Weights of a small class-conditioned image diffusion model.
Model: arch dit, norm layernorm, activation gelu_tanh.
Training: adamw at rate 0.001, 12500 steps, batches of 64.
Data: trained on capsule endoscopy frames (Kvasir-Capsule), 42238 training examples, 18.9 epochs.
Rows from block 8 of a small class-conditioned image diffusion model, named by matrix and row number. Rows with one number belong to one neuron. Each number is 128 + 24 x the weight over its row's rms, rounded and kept within 0 to 255. All counts start at 0. Numbers have three digits each.
After each neuron's rows are labels from the 100 images, of 14976 (inputs lightly noised), where the neuron reaches its highest value: "patch colour" is the nearest of a few named colours to the mean colour under the peak; "top examples" is what is common among them. Only what is clearly more common there than usual is listed. The data: capsule endoscopy frames (Kvasir-Capsule). In brackets: how many of the 100.
# fc1: MLP up (model.blocks.8.mlp.fc1.weight, 768x192), inputs 0-191
# fc2: MLP down (model.blocks.8.mlp.fc2.weight, 192x768, transposed), outputs 0-191

fc1.460:141122130130112128134098125089113153140138156135105138137195135120177108121113103128128143119074169138094124131188157119081140113161143158122126107121107144118106104191154140128137119106160119143109087079122163145102149142115108130099127157141123109113122183129201092089113156148122121117156120127136113094137102151161138101143119099144118128194129112142141158108158125109121131152115145099120140144174179136110136103124129152136113119129149175128165109129093123152152153101092137123131156129093117121107105104103088116116173145096135163133107118150136119133130163161115130161
fc2.460:096144137158120153092149156153154123107162136072175131121136109134155123150106120074182111086154170067129135116154110117122128134126144104128120124135083117155103127142156134110137100123091140154138104125155111127162138154145116106121127093163126132151126152129165131115104165162136151149151101124114097118169123148123096132108136121118114108068136101148123141109163155128107139111119138134169101120094167141151151119125103093126132108191089112104138105106120136084067131114150151113151151157128145098107118137146173182128126111162139158139097123102083148110098127118109103128
patch colour: grey (31); pink (28)
top examples: finding: reduced mucosal view (29)

fc1.379:195151124110129109155113113118117149133105142128102162127135097113161141086165126132132142165141135178162124172169135083100122110174140137119117119091168098106127131128161123144133139155146127135114153175080137123102142164142123131121125151153079118147143130156132096078134138139094117149157127101149133054131121143106137122123136114127130114081091176124121111156113145081146157097149153130115094137119130141116108111146155127122139137123131182138156108172108172155118119089067113092115127102094136128126123189140128119135112138143090169108123148132127114139122125127162112121
fc2.379:069163149114123095151106157131155132121129115105172112159135131126110147181145112077110140108141150113189149121140112106147110134145130134148143139154141123140125135076140143141115150161147114099184154127129112106145134190145126134139144150127105109124074123097174113138123129196095125105062113114113122143127102149160114116109124121127108102134122087137081147128121106129151168076103122111125139161143121101132080113148117111120142105158123135123141111128106150133117123127131083121079141141138100134137098152138174116115107161117134082162102121144143113111110091132169163092
patch colour: grey (29)
top examples: finding: ileocecal valve (36); finding: reduced mucosal view (26)

fc1.287:131128121129158167130121110060159114112090144135111149080103163189117128105159103120126113112111160133119108152127168154148158173134103131142117141117075147128136132114134154128116131102115134149130149152171158149136102164147151152137111163134143108094120140138109145136114152158165157163153145111147134122134113145141109108113167142125120167144116138173119168120118157105148116128099142114128127135076095137134111189110104143159183121096128116080165065111125107152155124121153119137140131129084131105167105137143177132162120149143109091096163115113148143154156091126125117139
fc2.287:135140144123118106097155116134130137135099114125132107071136109083129125127110165088131092148160167163152153107091124127144079147103143189149145057156104144134132179110097120132142101158118120094152108138098151116127157086121127145120136151103102120108160151171116113133128141088135169125129148147122112143100129116155115106132080093077119123145132122133123123143137126147140165170085124142137108110127149095135093113110121146107135134161123146137132125118081123160125165142117156124142116156125130123169149078123071098121096129100135120114159109119183086144119092129171117139
patch colour: pink (48); grey (29)
top examples: finding: ileocecal valve (41)

fc1.668:135156115149123104106116174102138108164120110119112080121134124121119125165158134095080109148129127144138098121130150118121117140114126182130128171136203121127156084182124122157132151183174116093137118188120108093122107106134118146137169148152096154099122131125080108098082105129108112147118077108165134158144101139142136094128161136104154100170122149133117148144150171119111111121118165129164100122167117125137139154136133206140140074096125093101147098147129129127094137131107121139107121155125119142136116126111115110145132148133107154146131085148139105134125132124119130155
fc2.668:125164134135124133159146126142151138184127118128157095124113142135162153122112133122180092104109123174194088119102075128137083105121144098151155140102120118161103098107138118124128124155176129118128127137121116132112174104127136082110100120141118127146098145091173120126117094200117082124164138164142163099098110123132120139163105116114137147176101135135116139129095133142136135123118155112152114131121134108113126136127100132146158141160106113163088102138134149112154111110106077115153115159141153122114184125128096180121113136184145115100124121144150135122117086128169166120
patch colour: grey (69)
top examples: finding: ulcer (36)

fc1.427:133134117135118179172087126115124096124113159115153109107099125142118117110146105109144136123107122135107111150133096126168130154146145134116116116190111100136143144103126110143109164152136132124127101161135081093092138150147139079104134128142112117117114135086143091085129139145108175117116123069157122101105079157108155151125135144091126124138107169112104129118130180132111159113110132170179090137094140112132176148146149124161133113087095180087112111166088133123138151155145164151153119159108142120100124136124129109115111143163134079137159122123164127123128133082163110094
fc2.427:118125118138144139116168112126139148114103094135076084148068130115084134083112120182104131117142162141111138175127108134094159152135117138091126140047124135148121147128168133158136119089138120131097122096089112136157121150121139131105132115076143111129123121123083097055073141126107139124140136111095139126108124125095137115156125097131114116128154154124118107135128094122062132123095104128110129193136115134116155124139130172166136164114159121136148120109130130144114100126111051168123134129150147160142131144149157156126132140136123124165145126141102128135141126121112128083
patch colour: orange (55)
top examples: finding: angiectasia (94)

fc1.367:097100115140157144117132162067123106126140131119108096149129157145141164094105078175121159123117125166151144102135126187134112146120137135121163131149115104143124088138126078192138125133142153124165118111088111098123157137101126107158137117170130121138132108131115125122127118147145102112116131157124145111115069127116150151143171150050134173138114134156131141142136150156173166127157116140124094097102131127097126161152128126163134142094106124182098056123144108126128161160126106101155108128115143141141129143145131133119156163144108130077134114115136127103161132153144092140
fc2.367:111107155118167102114155156124137113170170143108107134102108133115106109187168179107086129129146171108128141088133139145167068149099136114132140082156113135101114143138158134125137131157136116135125126144217124111133110123150123126173155157147113131142102120160134132105183137125191112086131126165153147115127121108166126144110157093046141140137110100119099116103141154122173143119163131130134125062156118138133110127136137118121119127167101128128153109116108128131103169127127173146132133094125138108144142139127117155123122102117121122110131128137169132123121123134132173140
patch colour: black (89)
top examples: finding: ileocecal valve (25)

fc1.446:151117112141133128120100070118122155156117147120093149108162103130149150062139124127120108081140145115101155128138181155109123110139137131107139111167150145126142120116148152136140151158141166160145092114129116195103103186107111104102123151139091133142097161151159129111120162132063129122136111047122080137142100152122127140154133085099112097153097097125146139095100127124137140152154098138146124100146147099131167134110085103144118138134141157110134127122128130130115134079126172114127161129128106100154158139133137138112093105151125173125143119108151149136136100161136105163
fc2.446:114175112158123151114151123149145072136145154129132124114086135155153107122100109087138091137116086105144121105119158116085133097124126155083169152143118103107117165124098142151101142151118120166151139152125132102137112181118133113111118108123123082156111100137149130080120103102134156101118135133168151131142122124114138141111094076102090136166097130129166120135119112092147134119127109133135147124128069116157065113148124140166123078114132121116094182140114121146110136105096138153171103132135131110111166109100187155096098149161107136126094129119122124157146152099118160103
patch colour: orange (39)
top examples: finding: reduced mucosal view (59); finding: ileocecal valve (26)

fc1.23:123151143160131151162114172110152146128075150148115126153111112135120136144165109155095124136145160108107106128174130117158129166138114134146127184117113150126125122134157154138128157106110124120103181103130113136108080145151114148133156122155173130082155152139106096120135108145092141131130117123110110113120113157157112096088148153103151105107149128123106133106125149145149142080111105128131130120134111150134095145118126114161153126171135132150183109114145081081169138101092135093176153161129121089183100165084152156141127180131126090141117126095121145154158120120088112094
fc2.23:160094136148147143126108112139146172102152117097128145103097099102111105114156122097133137132103134093130170127177107113165099155144124097114118163147170130112159134129152126136130146117113105145133160138169127131110123121111101110129105173122125123180124126118123112140118140175097154160141139061117164141145114129105151162124121124084167113149148103164146136115101138121132154102095106112058120145123111115080167126115116102122126099148128075131093099127160164138131122150134091131120149095079132133108146152120195186125133130112125101149086119113162139113103130131142137086
patch colour: orange (41)
top examples: finding: reduced mucosal view (35)

fc1.443:119120114139094115125157085128109097175138169093120170109171179102170119151112164106150118104138122120090161151113144086113152162119118140144129117165155164126145112119147127136132125104156075122102106104144157071152123111138089146142133113171152099121128187112163137103085123119144109111137124124168141146123135134115135119138130108138095124155096152115127170122094110145145119125160120122135117160170099118145150139114124136112123143171137153162101115145089142126106128108107177149081127136127148150057107118137062122143111127132136158169136126147145148147099123153142120159
fc2.443:168085158128091138143114161103169101068160145108119155178183128112173130160201090180118121144117115135133150137156127128110155153131086133120147143163120153176130147139149124109129181105093123098130185139102147100122116142104130146152149151122122172098140118110136125160137133155133134132146137133143132122124149138116117133132132154114132106130081126139172117105141109141090099114105171156144100149119133122096105126129119101119142108133112181138123142085146113119107116132192091129144142108124138127072145120122142145115139131147127117141107137133127124119092122178108132069
patch colour: grey (51)
top examples: finding: foreign body (26)

fc1.368:125109164149107105178156133097131108140113137132106185109130134132145141159100119105101107134190149170120147153140128078140140077134172135111131149106091131163155156165145163144160128123130106166174153137160114111109086118153107148132178149185136127088150146180089130128116145118125121109140109114131117131135102152134134106135143123126139177141048125119123145120118147115161131092141117135079134111125120116122149152118097133143148146177137152131156098127104160127107092082126137141140133142128107103085150118075113104137148132142143151125171151144148122151144133113110108126
fc2.368:135107155117101149136154166155139121131115107106136106131110130116122119161132151119091135147158142133131122134099179123151087126108140125120098133162118104115129154140117091120118144092071135105116116094088110116107136165081143124103088132084121152125102138132148106120118089158163131184112139109165120145150106135099141172102131161078108168122128123149142127116109110112124156079143108108102133129171133139140090127130143137105128134130123122150146172123088165136108125117102081127165145173108129136093145145123101161133134115193114088109194108151178108118137156161146091125
patch colour: black (67)
top examples: finding: ileocecal valve (42)

fc1.484:127087134151191149156172080125139120135081162122127112111139094147137139118086118158079156123158110133115183120181159134103123174149088139134116137154121133094201158165124140112136113142061147123165148119132127142118131133132116134130133113171115130145149143153100143132133164137115122100131105108123113137111104154185137098119104116123147121113119150132149149134129080126076134138112184098131117143125159135103131132109131151130133157137113107120093117134177114103120073093127124158117127106114135122111123152111101106129172138125150131144156132131100134133123134202113103127
fc2.484:102133145146184089155131125140106160145134077100130153117121144152091109146178141106095126057099120130083113128117116153147104133135120143136110113111083113118117079157125126156143127106160108112122121143169167128154141124106156118120121097139144132093127100182072137101111163054141156136122147134136173133118141126146134179121138138116138143190131117139115140138133119130125166115138130146155115153118116139129094135108130115135123168127115144121060129140084159140171140147112148103122111106161120104141104149120104150137127122089136166084172102136155136130137095105134129107
patch colour: grey (51)
top examples: finding: reduced mucosal view (34)

fc1.510:113147103119104123122139120114087124162134137158085137108123100157111146121169136158145115134152138150120097172134176102138171110143154144160167131109114184164125104162155135135131121143105112142124138074122084159103104135122117130052155163123128097085126156157102107144084094084121097120159114109124075138148129127157115130150110103140105157126121137140154139131097106181184128117116133151146148110168129123104144133134124117117111139151154109140142121087107113145119105083080123150104170115112121093138069174100105144123148147119133156111135111117139117135123133121137125101
fc2.510:152128159144116141086121180144157120119094139135094077181118113114124126148135150096127127176148156154168063164160193097150133129144169102127110155141141125080108122149117111144138087109135146098085150144132126125125117151153138098110141132138164171130173111094128127132111142138174098136121107137157118132194130105164091112155140117125109160149100136123126146121125162120110159112103169092111130124146125137120154137125145135160117114146113067075120140114109106102068135110122119109144141103145110118149098128134127175105120119118109120133113145142117143131158147104096138111
patch colour: orange (42)
top examples: finding: ileocecal valve (26)

fc1.548:128084167141082167105143109109120080137088158130159123097122116109174131148141100138139123132144093153124139159149152098083145106160107140129132167147111163119149119141106147129100152153118110127161107103139142118132111196161073156135136132177099171109125154109168114125208099108120145117149095135166111089129109140123118163137132087123157106128103187130147119120100133084159133126124150141140116137151113118115150132113131142137141139151149131137147104081123141111123139091132124151123160132162123101073073159109120115143136130111113125118140125123157135154106150117127090101
fc2.548:140110098140138108100148179156120104147172171134119126124123123131119091153079144173140128103133116141138107119117140149168128081128126064105143108123114122081106145141153121153127121107105123144127147131123095118153146123109125103081122107121148126143116134111135145126143124147133099108149153158124147121050107127086124107144109068102162052099116146118163155103174138122148135108144068117151134133162151143162184134140112096115112150169103119114123126142149100177101130119140093137094104076102143135115110159133131154117153133149111125106121124127155133132094124158122113156
patch colour: grey (49)
top examples: finding: reduced mucosal view (45)

fc1.473:110140077163117138091154160113143110183140100083152135156093116139093137111150135152126129165093111114106136163154118118120163164127124137116085159140153108128111132160093147171161133145087138114129107173121142120102174122105162128151159107121145167127135143092130125141152165157136138119132110131140129116087082142140119103127161156063184133133139136143143115138133166133086180142136125124141098125111137158126101151141140108126154114116085141123099081143161109169161122143131117172139097103161135130064150133108103135149110149111170132128111141136123133107146142109110097133
fc2.473:079151161125139119145179115145167132129105113130083161126097121107215151140131137073128108109173157133146117154126082099120126097123145145133122100105174162145120143147119128110133160088131127167201118123145123144148106139132099139126140125139166110145153148171121130150164151125153173114122134094137143124123119113129123098082110118145123094121129099140155145122138134132143148113130130167096110142172137141119127128129131071151145152118089105117140111097090127156105115104160140134133143081105130128174112159137147172117139115150109087171082100112135114124127118127148094127
patch colour: black (33)
top examples: finding: ileocecal valve (32)

fc1.406:132149174146143140123136158139171131096144155096022176170091071130068132147108134087123125125141132101105123142129082083120170136128128149127135201092131130129187134056132149146092116086101150118131093086124099152127111157127118123116116156142160099092145159130125089104133165113118156100149121117141102123090135135124129112138140127128154109111098145117139167137128103122130130102118113146133136063125151130132115155130145107127137135127131145077143116098125135142128171108148107139115142123128148132138116149121113154145150134145131144126147127133118127119117100118142124129
fc2.406:154122105122135124099097111145124120173091165132119120082097135127139118094115102205152131161120146140103144152152140139105144081123141101159116154095159133105163111091146130134146137097133124129115127133092114109116167176127099074125105162132127130141132096105131148123117142153100090137158132122120111124109149134156146108163118122137168152113143172136118157092148137156193110138117141135154142101143142087114083114112118146161125149086118196100113143075098097121126143140090127105097108157179141132157107142162109144157121141136104101143169123123108117129111105116141134113
patch colour: orange (55)
top examples: finding: ileocecal valve (65)

fc1.451:109108162134161146130071147055170132133108143162112135113115145149131104097145093113145114131117159127098098147158120166154163148134143142149142134132123148145146111139150123096109121099135143152113142129169143166128102157149169143150148145171146118081142165124109094122131139147123117114157127099131130098124125131157133116131140155131126160169099143143103173091120130101122114105130136144136158116111105144128117136102081102123139071097155141115160049086122104149199131103134127112146171113085115079170117157127157148133119166133154108125159121130137144147153104116131130118
fc2.451:133133131129099145114159137118114117163104127102126136097121120104135127166111163092133131125172170158150130101102107138144092150106171171141139076142091127122132145114076125126140128157124123103134103118100142124125138068127120127138152134109133121100135135088110121136140117126201186118093136206125104135136119114169130141124119096094133136122096158127098110139131141145136150168207127126116113087138154182142102132114126151100127175187118145146134116095108124123117142132127172133155122152140138120164143085125058123118132111121134148095135127126150133129136116133148121164
patch colour: yellow (56); pink (25)
top examples: finding: ileocecal valve (35)

fc1.658:146136163112084126180100132119151125124113169120143134077088153148134142136100156112091144149144126108117131138138134123113150152115144091167143137146121102155069131135105149130114116117161137099163122166101155126156143128134124111134103126168097128107117144096131153122121123178112153144162137147143152091128143127140105169108183129123115129159161143120100139144089141115198112138120152166140107116147127127093162157113127140150143116126135117152109111091144115139145068130155095088166141117105104106115124128122105100139150148102075095120088102090149156147122117074115079161
fc2.658:133115086118089099123155093135118115167139182144127137171136145148141132128161107128057137116117124113116134139134124125145125118165169076139164128131151105117112117133123122125129164163070109132129173109151163122115094182103143108150122122163115129118095089145118135136140093070121134125138112075105130121121142131093104170109111167125134149126164135144143125118134169130166089123126139104097123090124128099103183158122145104116128116133117102128132146159109132132153103135153107130091141123143127109124157120138152157087100124094141157111121113126132141093124148225146128105
patch colour: pink (31); grey (29)
top examples: finding: ileocecal valve (37)

fc1.107:108153144151160096154123116115137121202097148134104146108137107144134116136143136154136123177177170107114162106142134121097121137125142151116141112171086153152083123132125151145136114122140113096110094126125144114134136144147143159116119118110121160124103154089125128074126138099104135095178128074200140105091116149153118132128150132123157156116135182167132158124122133114148118025138131133139133119148099132129153140119115119137106147119133140141124121101152149094105145134163124096116153099130126121124161086114130115133146106089143153201101128106112129125155112120153109147
fc2.107:118178137130112125115119117150140099146152133135135140096113134085145129131171157118112126159144076095100099144121147134176116161120090163148150159148169149058137130125138107129130115103160121129165090099130154133114141142133110110125139145167124175119133109118092115158164135142138115135102109108157090114138132115110120149125151123117142110101152143070118131106101146146133138181109102116151100076129119122096089136117118133146177123108118095150099121105065166083165109129142135137134131084128099126089151111119167158113129113102128114068145144127140112137128187130153143114
patch colour: grey (43)
top examples: finding: ulcer (30)

fc1.172:143135130191162172145097155119136095102124123110095127111146120115121137153152104182105129163114146150110122126138147154156110185151099154107108111169155158116100112148125164142156108134101079142143141118144146053131117171135083156141138139129116148121153158161112098138176152136114130174160137129131086083109124127141138146135138128130127136137141115133106120140121155119169149102144146093130119133183122127142100167142099078127110121106135149141159098135121132092117119162084118074147141120099140149138121155129114104115135150166108175114131084125142080153131147131108118131
fc2.172:122099133109137114138067095142087132108157174050106111115173143117085135120126133128192134111144108099137135113145137148153108117104125121104146117188151141163129087131129124130130091135118122162123120115123130132149124118143150111129147134153124137136109086085164143198138103119174122084110112180098152148120114169177126131122100126111104171120129103099136135106140162126135173149127134141146126120104080113131132144135143132118111143166115119112126143169134124173095149130190142178151113163157140128095116152098123111151130127128132118112116127131156135130111083130092119131
patch colour: grey (25)
top examples: finding: ileocecal valve (35)

fc1.523:128120122136132120107135152094158109186084097091137159126117138124119139167153083138178151100160120117113100113117157108132126109184131168137120089114172143112136103067120165141112118165170108096111127202127123090130088137152125131114139164138135169112113170140116147103150075154102122126138132134132078101134135148103111156128166132132114144146136136182135123155083113120142116114119119119133114128155139096122121126141124128124143112146138106136191075132120133139104145127128106111112141181122106141110119136108116134141125175149087138147191140135140149128112153141117098151
fc2.523:141087149120148160121173186120115157156154090110094128140122112148134152138106190119177154165131167131132156111103093150150076099114152118151130126142164134129129135122106126135122187136126131118120131125114122131096136095100129094116099140121099109157106146112118151084145124143114092127080113144165100165103065107160091150143135131121184111156128129127144159120160152129126136149128151121106135103137131153134094123131124119095144125170089096087086122131130115130124129132117137118152123170102129120104147063117135146150092155170139134155106129138090139143090111150153096144
patch colour: grey (83)
top examples: finding: ulcer (29)

fc1.759:118101142142164160069060123122128150132155086117129125124118119122119142059175156151142124108124155121100164127104079154103097156136117145117165113128114099151113122100128120132136121114135107092141086112139083085101152204112130094150122147137180146155108140185111119163110124105112132122130121132134166124120110162112133148142131108092130133137138152124125150136142168117121128116131101113102116137164157136110131145144105110138137075074106161158104116115154126139141137142122189134136129104069135130181098090157144158131131136099124144099151118126128134124153128150129126145
fc2.759:108117165149126134072126116153076134131178122092092098123110117111112129116113114096108118131136144127118151091127166139129099222103135175122157107177115132104106157123157120104120081163086119141155136145159141159125125112110123124107156114091126124149141136163140127119113158134183169118104116147143085120157123137145118140146114124118113139120154157094118147137116141125134148137122148164131104112136093157159113123099118106152151118205132126135087178090129146124141178140140093165136117089139122125127116070130125152137096128131125147120166105124123138137141158094107136152
patch colour: orange (67)
top examples: finding: ileocecal valve (88)